{"arch": "uvit", "model": "class-conditioned image diffusion model", "dataset": "telescope images of galaxies (Galaxy Zoo DECaLS)", "train_examples": 88335, "image_size": 48, "horizontal_flip": true, "conditioning": "class", "objective": "v", "cond_dim": 192, "targets": ["bar"], "num_classes": 3, "cond_dropout": 0.1, "norm": "rmsnorm", "norm_position": "pre", "activation": "swiglu", "mlp_ratio": 4, "head_dim": 48, "fused_qkv": false, "qk_norm": false, "layer_scale_init": 1.0, "parallel_block": false, "inner_norm": false, "patch_size": [4, 4], "layers": 8, "width": 192, "positions": "sincos", "init": "lecun_normal", "residual_init": "zero_last", "optimizer": "muon", "muon_scale": "spectral", "lr": 0.016, "momentum": 0.95, "nesterov": true, "orthogonalizer": "polar_express", "adamw_lr_other_params": 0.0012, "grad_clip": 1.0, "steps": 13700, "batch_size": 128, "epochs": 19.9, "lr_schedule": "wsd", "decay_fraction": 0.3, "final_lr_fraction": 0.05, "warmup_steps": 410, "weight_decay": 0.01, "adamw_weight_decay_other_params": 0.01}
Rows from block 5, named by matrix and row number. Rows with one number belong to one neuron. Each number is 50 + 12 x the weight over its row's rms, rounded and kept within 0 to 99. All counts start at 0.
# gate: MLP gate (model.blocks.5.mlp.gate.weight, 768x192), inputs 0-95
# fc1: MLP up (model.blocks.5.mlp.fc1.weight, 768x192), inputs 0-95
# fc2: MLP down (model.blocks.5.mlp.fc2.weight, 192x768, transposed), outputs 0-95
gate.393:48 53 38 48 18 74 54 34 39 56 44 56 58 57 56 42 43 51 62 56 88 53 47 50 68 46 45 46 57 68 51 62 59 50 45 43 39 62 47 70 51 36 58 58 49 51 48 67 69 45 37 40 48 42 62 50 39 50 71 35 34 50 42 71 72 42 32 42 45 36 48 46 38 54 52 31 41 63 32 52 32 64 46 49 54 46 58 44 29 43 37 49 48 59 46 38
fc1.393:54 57 35 54 16 68 49 35 38 52 44 45 67 59 42 41 46 50 62 57 65 53 45 42 57 32 38 36 52 83 58 64 46 60 44 39 45 61 44 61 53 38 57 54 51 45 39 56 52 41 39 33 44 46 70 48 45 48 58 43 37 50 34 75 74 55 46 40 48 39 44 44 36 36 50 43 37 55 32 49 36 62 42 56 67 59 56 48 31 45 43 55 50 62 44 45
fc2.393:44 43 68 51 82 35 34 63 51 37 56 49 35 40 57 45 33 37 37 41 27 45 47 60 61 58 45 53 39 41 40 46 27 49 53 49 71 46 59 38 50 60 39 36 41 50 63 51 27 61 55 73 54 75 38 65 71 70 33 68 60 72 49 30 50 45 67 68 51 55 55 46 58 51 53 46 56 37 83 49 65 26 56 43 39 45 43 38 68 61 52 53 60 44 57 46
gate.394:57 43 58 60 41 57 64 54 60 37 41 35 49 33 30 53 59 37 57 64 62 41 42 40 49 65 33 38 58 37 33 52 35 25 36 60 58 76 56 68 33 41 79 50 64 51 58 64 47 35 38 43 55 64 31 38 26 47 47 46 54 52 46 65 56 43 42 29 59 52 54 37 52 46 54 41 32 63 55 59 53 48 58 53 52 44 56 65 47 79 42 50 71 35 51 45
fc1.394:72 65 73 35 26 45 67 41 55 52 74 54 52 25 39 33 65 52 53 36 66 50 22 35 52 46 45 63 62 66 49 67 58 31 31 52 47 56 64 51 39 72 69 52 61 43 48 70 56 35 53 51 43 51 58 67 37 57 46 39 64 66 44 35 55 60 40 40 46 54 34 55 39 31 53 43 43 50 71 51 48 49 51 60 34 61 49 50 63 48 35 54 58 55 49 38
fc2.394:39 50 32 51 71 52 29 50 42 51 38 48 38 74 46 68 38 51 47 65 57 74 77 53 36 64 59 31 36 45 51 43 37 59 59 50 47 28 26 45 69 54 22 61 30 70 57 28 56 71 42 51 77 45 70 37 57 44 71 55 29 45 48 52 56 64 66 45 44 35 71 60 52 54 42 50 56 38 29 53 50 43 56 48 63 51 49 55 37 42 64 49 32 51 53 69
gate.395:63 34 57 38 16 48 48 49 65 55 55 59 54 44 66 65 32 59 63 47 60 53 58 61 37 51 55 43 72 35 41 47 50 68 60 48 48 34 34 40 60 49 54 28 54 56 50 42 41 51 30 81 46 41 43 49 31 59 43 41 62 57 51 51 56 42 45 32 62 50 43 57 22 61 53 33 35 43 64 60 53 85 32 45 33 44 64 48 42 44 39 80 43 52 29 55
fc1.395:47 44 42 45 16 54 72 46 53 57 51 62 65 58 54 30 41 55 59 56 64 37 48 51 23 59 41 45 51 37 47 51 62 61 67 55 45 42 48 49 36 83 61 36 59 40 45 38 56 28 48 68 40 52 39 28 37 54 41 40 66 58 34 49 59 39 62 45 64 51 38 57 41 59 67 41 42 52 55 32 52 54 50 58 39 73 55 45 57 27 43 63 45 61 57 61
fc2.395:45 48 37 71 81 40 29 61 45 45 38 34 35 50 39 37 49 44 41 57 44 38 60 42 63 41 65 76 38 62 55 45 30 46 35 53 44 58 63 62 61 37 45 53 49 40 47 63 59 63 67 33 61 60 53 56 71 47 72 67 44 55 59 50 37 60 43 65 29 50 66 38 63 55 28 54 58 45 49 52 43 27 64 63 64 39 45 48 53 66 63 27 67 48 69 58
gate.396:33 49 29 60 49 44 63 32 64 50 34 48 52 52 51 39 49 76 54 29 50 46 45 35 48 62 32 45 54 75 40 54 23 44 41 69 54 49 56 53 56 67 39 42 51 40 59 71 46 38 70 36 57 53 54 42 43 46 65 45 41 36 41 44 53 46 64 50 51 32 39 46 44 38 48 31 70 30 58 52 49 59 59 67 40 32 45 52 46 43 37 39 52 32 51 68
fc1.396:29 50 30 63 52 40 58 31 77 57 25 36 53 47 50 67 39 66 72 34 44 47 35 50 53 61 47 61 76 67 57 55 25 54 40 64 54 60 62 61 58 62 59 47 33 39 54 78 50 39 51 50 38 35 45 38 42 34 65 62 60 40 44 49 49 60 33 54 50 44 43 50 64 53 49 45 65 51 48 53 57 48 38 45 50 31 53 43 51 34 42 26 50 45 23 63
fc2.396:71 40 56 40 61 68 43 65 29 61 67 55 38 60 47 47 59 27 29 69 56 64 66 48 48 53 42 47 31 37 37 38 84 63 58 34 56 47 33 50 55 30 42 47 42 58 56 13 42 47 41 55 54 63 58 65 54 58 35 50 57 38 46 65 43 47 50 38 43 57 50 50 56 57 40 64 21 63 52 54 42 56 46 58 55 65 48 52 54 53 54 63 50 53 60 31
gate.397:62 55 33 21 47 50 50 78 66 60 52 61 45 40 45 45 49 34 59 57 63 30 48 65 30 42 62 36 48 63 46 59 38 56 52 52 28 23 64 69 68 18 50 32 54 44 36 45 33 71 48 65 40 36 65 52 80 56 64 54 40 53 72 40 64 53 55 56 44 57 50 43 40 48 47 58 31 55 44 47 68 24 74 55 52 48 37 57 60 50 51 58 63 56 57 28
fc1.397:39 28 58 69 42 41 52 13 41 44 42 44 60 60 59 37 47 67 42 55 34 67 38 48 59 72 43 61 52 57 60 58 70 51 42 40 70 68 44 36 29 59 45 59 53 36 49 61 60 39 46 41 64 52 36 44 24 40 40 41 50 51 27 62 42 49 41 50 61 42 54 46 50 53 47 41 64 43 50 41 42 73 36 47 46 41 59 43 40 37 34 54 32 55 53 61
fc2.397:41 67 40 51 53 64 36 64 60 63 68 71 20 39 37 60 45 46 42 49 41 33 47 66 43 42 38 64 38 61 58 49 66 48 41 47 43 46 36 45 65 45 69 71 43 44 44 47 66 48 65 62 48 51 62 47 62 20 76 60 52 26 56 58 63 52 61 37 59 36 56 32 51 61 51 59 68 48 45 60 60 37 51 58 70 63 63 35 59 45 46 68 69 57 77 55
gate.398:80 43 51 40 48 42 72 60 49 33 57 69 44 60 48 41 46 30 41 42 72 41 46 45 63 61 50 49 40 52 51 48 42 29 32 51 57 45 61 43 61 58 53 35 54 46 33 55 60 49 61 65 60 25 79 45 61 58 41 32 55 57 47 49 52 42 64 55 51 25 53 19 48 55 41 70 28 29 49 59 53 38 51 52 50 40 60 57 55 41 42 45 49 56 40 41
fc1.398:47 41 27 55 37 78 40 63 59 46 21 70 52 36 42 32 34 44 57 74 58 50 33 47 61 64 39 41 58 72 50 49 42 41 43 61 31 27 66 43 56 57 57 46 59 55 51 48 48 46 61 47 48 60 31 37 80 56 62 45 54 39 54 59 38 56 72 56 55 61 48 46 32 32 69 59 47 58 65 44 63 61 54 33 46 36 68 41 36 49 67 44 55 47 54 71
fc2.398:50 65 62 44 47 49 44 37 51 69 75 13 45 63 48 58 61 60 63 37 39 54 59 61 35 45 39 56 58 24 44 42 77 61 63 60 38 54 33 56 46 34 70 63 48 58 60 47 55 69 39 49 34 40 57 59 29 57 35 44 34 39 44 53 38 37 37 34 30 36 59 53 34 58 42 34 60 55 35 58 34 40 33 66 42 67 52 67 45 43 60 51 45 47 26 56
gate.399:58 39 40 60 46 45 46 71 48 55 37 55 74 57 44 49 47 46 31 63 29 39 61 59 55 44 60 46 51 42 35 23 43 49 36 46 52 43 60 58 47 34 58 48 51 48 61 55 12 56 52 61 39 50 44 38 62 44 35 52 50 45 61 72 54 63 55 59 44 45 50 43 53 62 62 61 28 42 33 45 33 48 43 47 53 49 45 44 55 58 32 47 43 51 38 49
fc1.399:48 55 67 42 50 58 52 43 59 56 58 59 34 39 53 45 54 67 66 54 69 54 52 35 39 38 32 41 45 62 42 70 51 33 35 52 54 50 35 53 58 69 49 42 51 58 46 36 79 53 39 41 53 56 61 48 50 57 72 47 41 58 53 30 43 37 47 37 55 61 59 54 39 21 46 35 67 36 48 58 57 40 60 56 45 46 56 55 45 53 57 55 49 55 52 65
fc2.399:35 62 53 45 53 70 33 62 52 41 52 51 39 56 49 48 34 29 38 49 19 72 55 63 55 43 58 63 31 47 44 57 60 46 48 49 27 41 41 45 41 51 41 65 67 46 53 48 48 57 59 64 35 47 55 47 27 30 42 44 08 38 55 59 50 65 52 49 74 54 78 45 37 64 46 67 42 37 48 64 54 54 61 46 75 53 78 41 42 42 30 65 72 33 51 67
gate.400:66 49 53 46 55 49 46 43 50 57 54 69 52 38 62 45 25 53 37 42 49 52 65 60 70 42 49 39 52 78 59 73 67 61 59 57 26 52 61 29 31 69 42 59 27 57 40 51 56 39 41 63 54 41 42 60 46 40 40 46 44 58 52 47 49 65 47 43 58 65 38 40 48 62 41 85 49 38 25 60 63 49 50 46 16 40 54 46 64 67 58 38 37 27 34 53
fc1.400:56 49 52 40 45 36 38 42 59 38 57 74 45 48 70 50 40 52 36 40 61 56 50 69 60 60 50 45 60 74 61 71 61 59 59 43 28 56 74 33 45 68 52 44 32 58 29 37 63 45 35 59 60 44 66 52 58 42 43 41 55 55 49 49 50 86 46 58 59 65 39 51 41 58 49 75 39 53 40 53 58 42 52 46 27 29 40 58 53 46 61 50 41 36 46 70
fc2.400:46 45 33 53 54 54 52 65 50 50 58 20 51 56 41 43 54 52 60 60 37 49 40 40 40 52 52 65 60 24 45 33 45 52 48 44 52 59 40 72 62 34 50 57 73 50 66 53 56 68 69 31 44 66 54 44 45 57 37 55 54 34 47 47 46 44 47 50 48 52 57 63 56 31 55 27 61 61 50 31 47 48 47 69 79 74 59 54 32 38 52 53 74 63 48 32
gate.401:47 48 66 52 40 44 61 77 49 43 47 54 77 60 65 53 45 42 44 56 44 44 46 33 71 75 51 52 42 52 36 38 34 69 51 54 39 74 65 37 65 34 35 58 51 49 67 44 61 43 57 45 52 55 47 44 40 65 70 67 42 46 37 47 51 55 48 49 66 63 51 47 51 58 34 53 66 57 74 37 58 57 46 34 49 43 36 57 36 49 46 42 60 46 39 49
fc1.401:64 55 74 51 38 32 44 71 53 37 54 54 38 52 35 49 54 47 50 33 57 64 48 58 58 46 33 57 31 89 64 40 44 64 67 66 61 70 62 65 62 66 55 94 35 54 48 60 41 29 49 54 58 34 41 55 46 57 56 44 55 50 42 50 45 53 64 55 43 53 56 39 51 59 29 62 41 41 61 47 48 62 53 65 44 51 62 62 49 30 43 42 19 63 66 76
fc2.401:49 54 65 31 36 50 39 43 40 49 52 56 38 58 45 39 45 60 53 61 56 64 59 56 37 52 45 74 41 64 44 62 70 37 58 51 58 65 56 86 55 51 55 66 42 56 22 67 36 40 46 41 45 36 58 54 52 36 49 30 64 37 68 47 53 62 61 72 40 39 29 47 48 38 36 40 46 34 36 32 30 53 43 71 58 70 59 58 60 46 48 53 16 65 79 70
gate.402:42 37 50 32 57 36 38 52 50 58 23 41 58 49 38 45 51 60 62 66 46 57 52 57 63 25 56 43 43 49 41 39 67 29 63 23 60 26 59 60 40 62 57 53 45 51 57 51 69 59 25 41 33 38 37 60 44 46 65 52 36 50 56 58 58 46 64 39 40 54 61 57 75 55 53 54 50 41 52 58 37 52 53 60 58 48 39 53 38 52 43 57 44 41 58 50
fc1.402:45 71 44 61 50 50 63 46 46 39 68 56 36 52 62 44 41 55 46 48 57 43 48 74 46 71 57 58 58 71 38 60 36 77 42 86 58 51 47 44 68 33 67 57 38 58 45 41 36 34 65 45 59 50 62 28 49 51 34 48 67 57 33 34 53 43 63 45 60 46 34 46 41 37 30 59 49 46 45 47 79 51 56 49 41 56 49 49 66 34 59 55 41 45 39 42
fc2.402:54 20 56 27 50 58 51 60 47 45 61 42 43 44 42 54 41 49 13 45 54 58 44 35 39 45 32 47 69 35 45 43 53 38 76 25 38 57 48 49 49 53 40 59 50 52 61 56 59 54 46 43 56 66 61 43 37 56 61 64 39 32 88 59 46 63 43 64 44 37 29 59 57 58 74 47 50 60 56 42 38 48 47 57 58 37 49 39 52 62 46 54 77 39 51 65
gate.403:37 56 58 61 54 59 49 51 45 29 47 71 35 56 40 51 49 65 34 39 58 60 45 55 62 57 31 42 52 49 75 43 48 37 40 43 61 63 42 60 42 60 47 41 53 35 33 46 64 34 45 47 40 36 65 40 68 58 78 58 49 59 36 57 48 46 46 50 43 48 69 60 56 44 64 73 62 75 44 59 41 55 63 62 27 57 58 45 54 72 44 57 52 61 52 36
fc1.403:37 46 40 15 41 37 53 37 59 61 51 40 41 44 50 59 44 27 64 38 40 57 43 68 45 48 49 62 62 34 37 49 51 47 52 57 38 35 53 50 51 60 45 43 48 52 44 57 33 56 30 56 69 79 56 60 36 56 17 72 66 52 47 38 49 58 58 45 51 58 15 44 56 43 57 35 35 32 47 29 58 47 49 42 71 54 47 54 49 33 30 32 46 47 27 61
fc2.403:48 36 48 77 60 63 59 59 50 43 37 54 55 45 54 48 57 51 44 52 55 64 46 30 57 59 30 29 41 52 66 44 53 27 40 33 30 75 37 62 48 69 44 47 43 52 39 50 55 29 54 34 39 30 60 42 77 55 74 49 23 41 49 55 43 42 55 58 47 52 63 69 44 54 68 46 43 83 48 66 42 54 58 53 20 52 37 34 65 53 48 65 64 53 52 34
gate.404:50 64 65 44 37 49 43 42 33 55 57 54 57 51 65 61 58 53 61 56 71 31 66 65 51 32 53 53 63 39 50 39 48 62 57 51 54 44 46 51 53 49 25 52 24 36 58 54 59 46 73 58 61 66 73 67 27 42 44 53 47 36 74 52 52 61 46 55 60 27 23 59 54 54 16 42 56 58 49 42 44 36 20 58 58 62 68 62 52 71 43 63 50 48 73 24
fc1.404:44 54 49 56 44 47 57 43 24 49 39 57 45 49 44 46 46 53 60 63 52 59 71 62 59 37 63 35 40 66 64 51 48 41 62 56 30 52 55 53 57 51 45 42 25 37 57 57 62 39 56 50 26 58 66 59 45 42 40 41 63 33 61 46 37 41 43 59 63 46 49 43 65 57 36 53 50 55 62 55 69 60 30 66 51 47 65 54 48 46 43 49 50 58 56 50
fc2.404:45 30 38 49 51 64 46 49 71 48 45 57 46 69 40 61 52 51 42 29 35 43 31 38 44 59 45 57 50 53 30 63 46 45 37 50 53 58 36 45 37 52 74 50 65 65 28 50 39 60 43 49 55 26 53 30 69 58 70 42 65 66 25 37 53 55 51 31 49 47 71 60 47 56 75 59 56 45 42 55 51 64 66 29 36 40 32 43 53 47 49 32 49 43 24 57
gate.405:51 54 56 53 32 77 48 33 53 25 41 56 57 54 76 47 76 55 69 53 65 52 61 50 37 53 48 38 60 51 58 66 49 34 60 56 71 50 54 62 35 38 29 43 59 45 45 65 54 42 34 75 52 49 55 42 52 55 72 42 49 53 46 45 46 76 37 65 59 84 58 74 42 55 64 32 39 62 56 44 43 59 52 48 39 49 56 51 52 56 42 37 27 43 50 62
fc1.405:68 49 45 28 19 31 52 42 40 58 85 52 37 32 51 36 50 60 46 41 56 43 53 40 41 62 41 49 27 46 51 73 45 62 24 62 58 30 48 35 70 60 33 57 63 57 39 49 39 51 45 32 47 67 39 71 54 65 37 53 50 57 36 50 33 55 46 80 66 53 40 42 46 44 49 62 70 42 60 47 49 36 49 50 50 53 54 56 37 38 42 49 55 52 61 32
fc2.405:36 57 56 64 81 62 53 65 53 55 29 53 74 67 29 53 50 42 55 54 61 52 39 59 59 55 50 37 51 54 58 36 66 33 66 21 51 66 66 56 38 52 66 44 49 56 66 42 56 38 62 61 42 50 41 20 49 28 67 35 42 52 71 48 51 63 58 24 43 47 62 59 38 42 63 36 42 68 43 56 37 54 57 42 40 54 48 36 51 46 63 55 64 25 37 71
gate.406:61 46 52 68 49 52 42 49 46 41 66 30 36 76 51 51 65 33 69 46 57 53 60 43 53 42 53 49 43 57 62 69 60 44 69 52 69 58 33 50 39 52 47 17 53 38 53 34 48 68 42 41 47 72 53 42 37 57 44 49 31 53 42 50 68 62 45 29 34 55 41 52 51 60 53 53 38 41 50 68 59 51 28 41 27 52 57 63 56 54 45 53 36 50 38 40
fc1.406:40 50 45 26 48 52 55 49 51 70 48 64 44 31 41 61 53 58 49 51 39 63 39 38 57 62 52 50 67 56 34 41 23 38 35 36 26 29 67 44 54 54 46 76 38 60 53 71 60 30 52 45 60 25 53 62 56 43 67 46 66 47 60 55 42 37 48 62 66 45 63 40 37 44 53 45 59 59 50 26 31 42 69 63 78 52 43 33 38 47 50 48 63 47 65 55
fc2.406:52 41 50 78 52 46 61 57 42 41 54 35 35 59 64 44 60 38 55 31 49 40 49 50 53 44 44 51 30 52 65 72 59 51 67 66 57 63 35 43 49 63 55 34 50 38 58 32 48 73 43 46 52 73 56 36 52 67 46 48 31 51 48 55 58 64 43 49 30 67 41 55 62 64 57 59 40 50 45 53 63 52 33 40 20 54 59 54 56 52 37 37 45 59 32 50
gate.407:50 65 53 51 28 62 58 70 44 41 64 59 54 32 48 39 45 33 54 29 42 58 38 43 38 62 56 57 43 42 41 39 55 47 59 57 58 38 42 39 51 56 18 28 30 35 26 73 64 51 65 40 51 53 36 33 51 59 51 56 52 53 66 56 50 29 54 49 49 37 57 45 43 42 57 54 83 43 68 54 20 61 31 67 61 46 51 51 70 51 52 35 47 29 56 34
fc1.407:47 46 47 58 64 29 36 37 52 57 48 45 54 74 55 56 38 40 40 48 56 54 48 70 61 51 49 41 36 52 61 57 52 72 54 62 53 56 61 54 53 56 45 64 54 54 55 31 57 57 44 52 53 32 51 67 58 35 60 30 33 61 41 61 53 66 30 46 44 68 47 25 64 49 48 46 30 51 46 34 66 25 80 53 24 66 51 57 37 25 38 49 43 64 48 77
fc2.407:54 36 59 57 49 59 47 48 31 54 58 34 61 45 45 40 60 52 55 45 55 56 62 32 57 54 55 64 46 44 61 41 53 52 52 33 55 57 59 40 51 47 52 65 45 42 37 50 62 38 71 49 67 50 47 52 63 55 36 56 61 42 65 43 80 59 41 50 53 28 45 54 56 57 63 36 64 55 42 57 42 56 36 80 58 30 45 53 56 65 65 35 39 66 49 16
gate.408:31 70 39 54 31 53 66 47 51 44 49 35 38 44 51 65 53 55 55 52 40 44 54 57 69 43 40 25 54 49 71 38 43 74 37 61 34 49 47 48 56 61 49 42 47 39 48 59 40 61 59 48 67 70 38 71 41 66 21 31 57 43 63 44 47 60 54 45 37 37 49 55 62 52 69 38 57 32 38 35 37 39 55 66 45 76 33 41 69 55 53 32 53 26 60 58
fc1.408:57 29 54 49 45 46 44 64 54 58 64 41 45 44 40 49 52 57 73 49 43 64 57 37 34 52 31 65 38 50 57 53 58 27 44 54 52 23 75 55 50 40 57 66 49 68 45 55 49 55 26 72 61 34 37 49 66 50 49 32 48 50 55 55 39 54 67 49 44 74 50 38 57 24 60 60 46 43 56 44 46 52 71 40 66 51 68 61 59 48 63 57 25 50 37 59
fc2.408:47 64 46 43 47 43 57 50 25 31 42 36 34 44 50 59 48 51 55 40 51 41 50 62 83 43 59 30 57 44 42 65 46 54 48 50 34 53 35 40 31 57 48 54 53 44 42 53 54 47 54 49 51 51 24 76 61 62 34 48 49 53 40 19 61 65 49 47 64 30 65 55 55 67 66 56 41 39 57 60 55 58 42 66 51 54 48 34 46 50 47 53 68 48 74 50
gate.409:48 57 49 44 56 79 65 44 55 45 59 60 46 60 37 46 51 34 45 33 57 65 54 32 49 53 43 54 26 70 61 71 67 48 48 57 63 39 38 45 43 32 58 57 45 32 62 32 76 54 43 57 60 49 54 44 62 62 51 22 45 53 53 78 41 59 74 48 46 39 51 33 30 32 57 35 39 62 40 30 52 69 73 55 63 51 61 53 46 71 51 42 55 59 29 63
fc1.409:63 43 49 49 39 64 65 48 33 49 51 58 41 59 71 51 53 34 36 52 55 34 42 68 48 62 44 54 41 52 36 37 52 36 32 32 36 25 63 56 60 48 57 62 36 67 40 56 52 72 57 47 75 44 72 42 77 48 52 32 51 48 60 59 65 68 74 39 46 63 53 32 53 50 45 59 60 53 30 51 28 47 47 63 28 37 48 47 39 50 49 49 58 48 49 46
fc2.409:33 31 39 55 55 44 46 54 59 28 45 71 36 63 47 55 59 48 74 54 27 42 62 60 58 53 48 48 65 40 33 35 48 56 66 62 56 59 47 34 58 48 54 37 59 57 53 76 21 51 39 49 47 45 33 57 32 34 35 55 77 37 61 42 56 34 25 51 55 52 48 56 47 71 64 32 57 55 57 77 48 33 42 63 34 54 35 42 45 30 58 45 52 43 66 55
gate.410:44 53 68 46 73 56 79 49 34 32 36 51 74 55 80 34 44 58 35 47 55 55 51 40 59 48 38 49 61 35 58 30 55 39 46 29 62 46 50 47 36 33 56 55 54 50 44 57 45 47 57 55 41 68 46 60 69 40 52 57 58 63 55 43 45 53 45 62 49 45 67 71 72 29 56 53 17 31 53 47 39 56 32 58 50 59 43 67 55 52 64 57 55 60 50 45
fc1.410:34 73 61 51 53 57 68 52 48 49 42 53 55 66 71 39 58 57 43 54 36 58 53 33 75 66 51 56 44 49 60 56 53 48 67 41 66 40 43 47 34 23 46 38 35 56 35 58 39 46 67 49 61 68 51 52 60 44 45 68 54 44 52 43 42 40 41 69 61 41 58 57 68 43 44 47 29 49 68 44 54 49 62 65 27 56 48 61 46 29 59 56 47 57 56 61
fc2.410:70 38 48 58 54 42 47 47 47 47 70 58 29 38 59 56 41 35 39 31 52 46 40 53 45 64 53 62 50 66 39 57 50 76 78 52 56 63 47 52 64 39 55 47 49 55 58 48 44 57 33 53 40 44 51 66 45 32 35 37 68 38 40 38 57 42 48 62 51 29 37 55 49 41 31 50 78 45 59 45 62 44 57 52 41 55 49 42 50 60 48 45 57 50 42 38
gate.412:33 57 49 48 64 52 50 62 28 43 53 45 46 52 62 34 81 49 59 47 34 42 53 65 54 36 59 50 59 45 49 37 29 50 39 40 27 70 50 58 56 60 46 45 56 57 78 46 38 69 37 52 56 65 39 62 34 66 46 59 49 45 59 43 64 26 51 46 55 31 53 58 49 43 52 37 55 43 37 27 64 48 56 61 53 46 38 36 64 55 47 39 40 33 58 36
fc1.412:64 29 30 40 57 46 36 54 52 50 54 66 56 46 26 32 18 42 59 34 30 60 37 49 63 59 22 66 57 68 55 70 48 50 37 38 58 36 48 35 50 48 54 45 59 55 46 54 33 32 47 47 42 48 61 32 51 53 50 42 39 61 44 44 44 64 38 39 35 54 41 53 40 47 49 59 57 49 56 40 42 59 24 61 22 45 59 54 32 35 45 49 55 42 37 69
fc2.412:38 72 74 49 40 43 57 45 47 36 46 38 58 53 69 66 65 41 33 81 60 45 61 56 49 53 64 54 37 47 35 27 43 46 47 71 46 62 51 45 59 52 54 22 68 38 52 56 64 59 53 48 63 73 50 64 36 67 60 47 60 66 51 60 44 38 45 75 58 36 61 43 54 56 41 47 60 39 40 62 64 32 68 43 45 59 37 51 71 78 69 32 49 73 45 43
gate.413:44 54 43 60 47 63 63 62 42 27 30 49 63 38 44 65 58 61 70 69 26 70 46 65 70 32 51 43 37 61 39 54 17 58 66 66 47 35 55 52 40 55 49 53 69 49 27 44 53 55 27 50 60 59 58 68 68 48 49 78 40 54 54 64 61 34 48 64 44 46 56 28 59 79 27 41 42 69 78 41 50 53 46 54 39 56 42 40 38 34 72 41 68 41 44 60
fc1.413:51 59 36 40 49 41 73 64 50 64 51 47 52 29 49 71 70 35 31 39 58 50 31 49 60 40 42 49 50 64 32 49 44 44 53 47 73 51 69 53 35 58 43 41 48 59 46 86 60 36 28 54 80 75 73 24 41 69 71 58 53 44 63 50 66 30 60 45 41 49 67 41 48 54 44 65 56 47 58 42 68 58 56 37 35 61 11 49 36 36 50 48 51 47 49 55
fc2.413:52 40 62 60 45 53 13 51 56 70 43 59 45 75 55 20 49 71 54 74 49 49 57 38 48 61 58 45 51 44 63 53 45 39 48 50 32 50 43 46 72 44 46 66 53 51 60 29 43 61 74 47 20 39 20 59 49 47 35 33 34 65 51 45 45 47 42 58 56 47 37 50 63 32 66 34 50 39 48 58 49 36 38 49 61 38 90 64 60 46 47 69 38 34 56 39
gate.414:45 61 47 37 38 45 49 52 58 49 39 49 38 42 40 40 68 35 44 70 44 46 52 66 44 73 66 49 58 80 54 46 52 48 52 54 46 44 53 30 65 47 40 24 64 42 30 38 57 56 60 57 60 47 74 44 39 55 49 52 66 53 42 42 45 46 44 36 33 38 59 29 39 57 28 75 64 65 58 37 62 71 35 65 44 55 55 48 44 58 43 40 74 45 61 57
fc1.414:45 50 78 60 52 54 47 54 53 31 51 58 62 46 60 40 54 67 37 44 48 38 46 48 40 56 54 58 53 44 50 69 59 58 54 57 59 54 43 28 23 63 66 40 45 51 44 38 65 65 55 39 32 24 54 59 48 53 59 56 62 72 45 47 25 39 43 57 33 44 44 32 62 56 52 56 29 37 71 33 64 54 29 42 62 52 60 75 50 47 40 40 48 49 60 48
fc2.414:56 59 42 52 51 52 37 54 52 39 35 32 59 64 70 64 60 67 59 54 61 37 50 40 52 56 56 38 23 50 62 47 42 40 56 32 49 28 60 74 78 40 51 65 55 56 56 49 42 44 32 56 53 44 38 41 57 42 40 25 43 36 43 74 49 64 45 49 48 60 60 41 40 50 52 57 51 72 56 59 38 39 69 53 27 59 37 42 69 49 47 48 48 54 48 57
gate.415:43 53 52 39 44 51 53 75 37 19 46 40 49 54 40 43 55 44 48 55 30 27 56 47 42 50 45 49 40 44 61 32 39 57 51 51 46 36 33 36 55 55 35 41 57 54 76 48 50 67 40 37 59 65 19 30 40 60 53 49 50 55 53 52 52 36 46 47 41 51 34 52 29 41 66 57 45 43 52 54 26 39 39 53 37 41 52 55 54 32 38 46 67 35 47 39
fc1.415:36 45 58 56 54 29 47 56 54 67 67 58 38 47 44 69 38 29 22 48 45 58 41 38 61 47 43 50 73 54 26 67 55 72 50 44 78 62 48 57 42 27 54 55 47 31 31 67 53 51 49 39 54 38 64 48 45 45 45 48 47 49 52 51 35 60 47 51 69 55 52 31 61 67 48 42 63 33 74 49 88 54 57 51 58 58 59 33 55 56 42 71 61 58 51 59
fc2.415:42 55 59 47 45 56 55 55 34 29 35 36 43 59 43 49 64 62 55 35 31 24 54 42 48 50 63 59 42 55 56 50 54 46 46 58 38 23 29 44 48 62 50 37 54 55 67 39 62 66 56 42 55 74 27 36 36 58 50 44 43 51 68 54 55 48 49 53 37 53 36 61 34 53 66 55 42 38 39 45 28 50 51 49 44 49 56 61 55 21 46 38 63 37 41 40
gate.416:44 53 46 37 33 43 37 57 50 45 67 43 43 57 52 52 47 68 33 55 37 51 54 44 43 54 66 38 46 61 37 42 50 60 40 73 28 50 33 47 37 53 67 63 64 38 27 52 64 34 56 54 57 62 51 52 42 50 46 31 74 40 41 25 46 64 61 45 65 43 36 44 40 64 46 62 44 59 71 39 66 56 45 53 65 44 50 54 40 41 44 47 47 68 31 42
fc1.416:26 36 56 38 52 31 61 54 25 59 30 45 46 65 52 46 49 65 39 43 74 58 59 68 64 26 54 37 45 35 37 34 49 54 65 41 44 19 58 56 53 32 72 40 53 44 54 44 56 47 59 71 39 55 63 43 57 35 38 40 59 35 58 42 45 53 50 31 47 60 38 40 56 49 48 47 38 67 55 53 51 42 55 56 70 48 45 56 46 70 51 54 43 43 61 57
fc2.416:56 54 57 47 71 42 62 53 56 54 54 65 59 41 52 65 53 39 62 60 30 53 32 42 53 46 09 48 59 62 46 54 34 34 58 37 55 62 70 30 48 56 26 51 55 54 58 53 49 37 33 35 63 54 38 67 46 47 44 60 44 56 38 53 37 65 63 64 29 58 37 60 48 50 46 64 60 35 58 49 57 62 46 53 47 67 33 36 65 56 56 50 38 64 58 32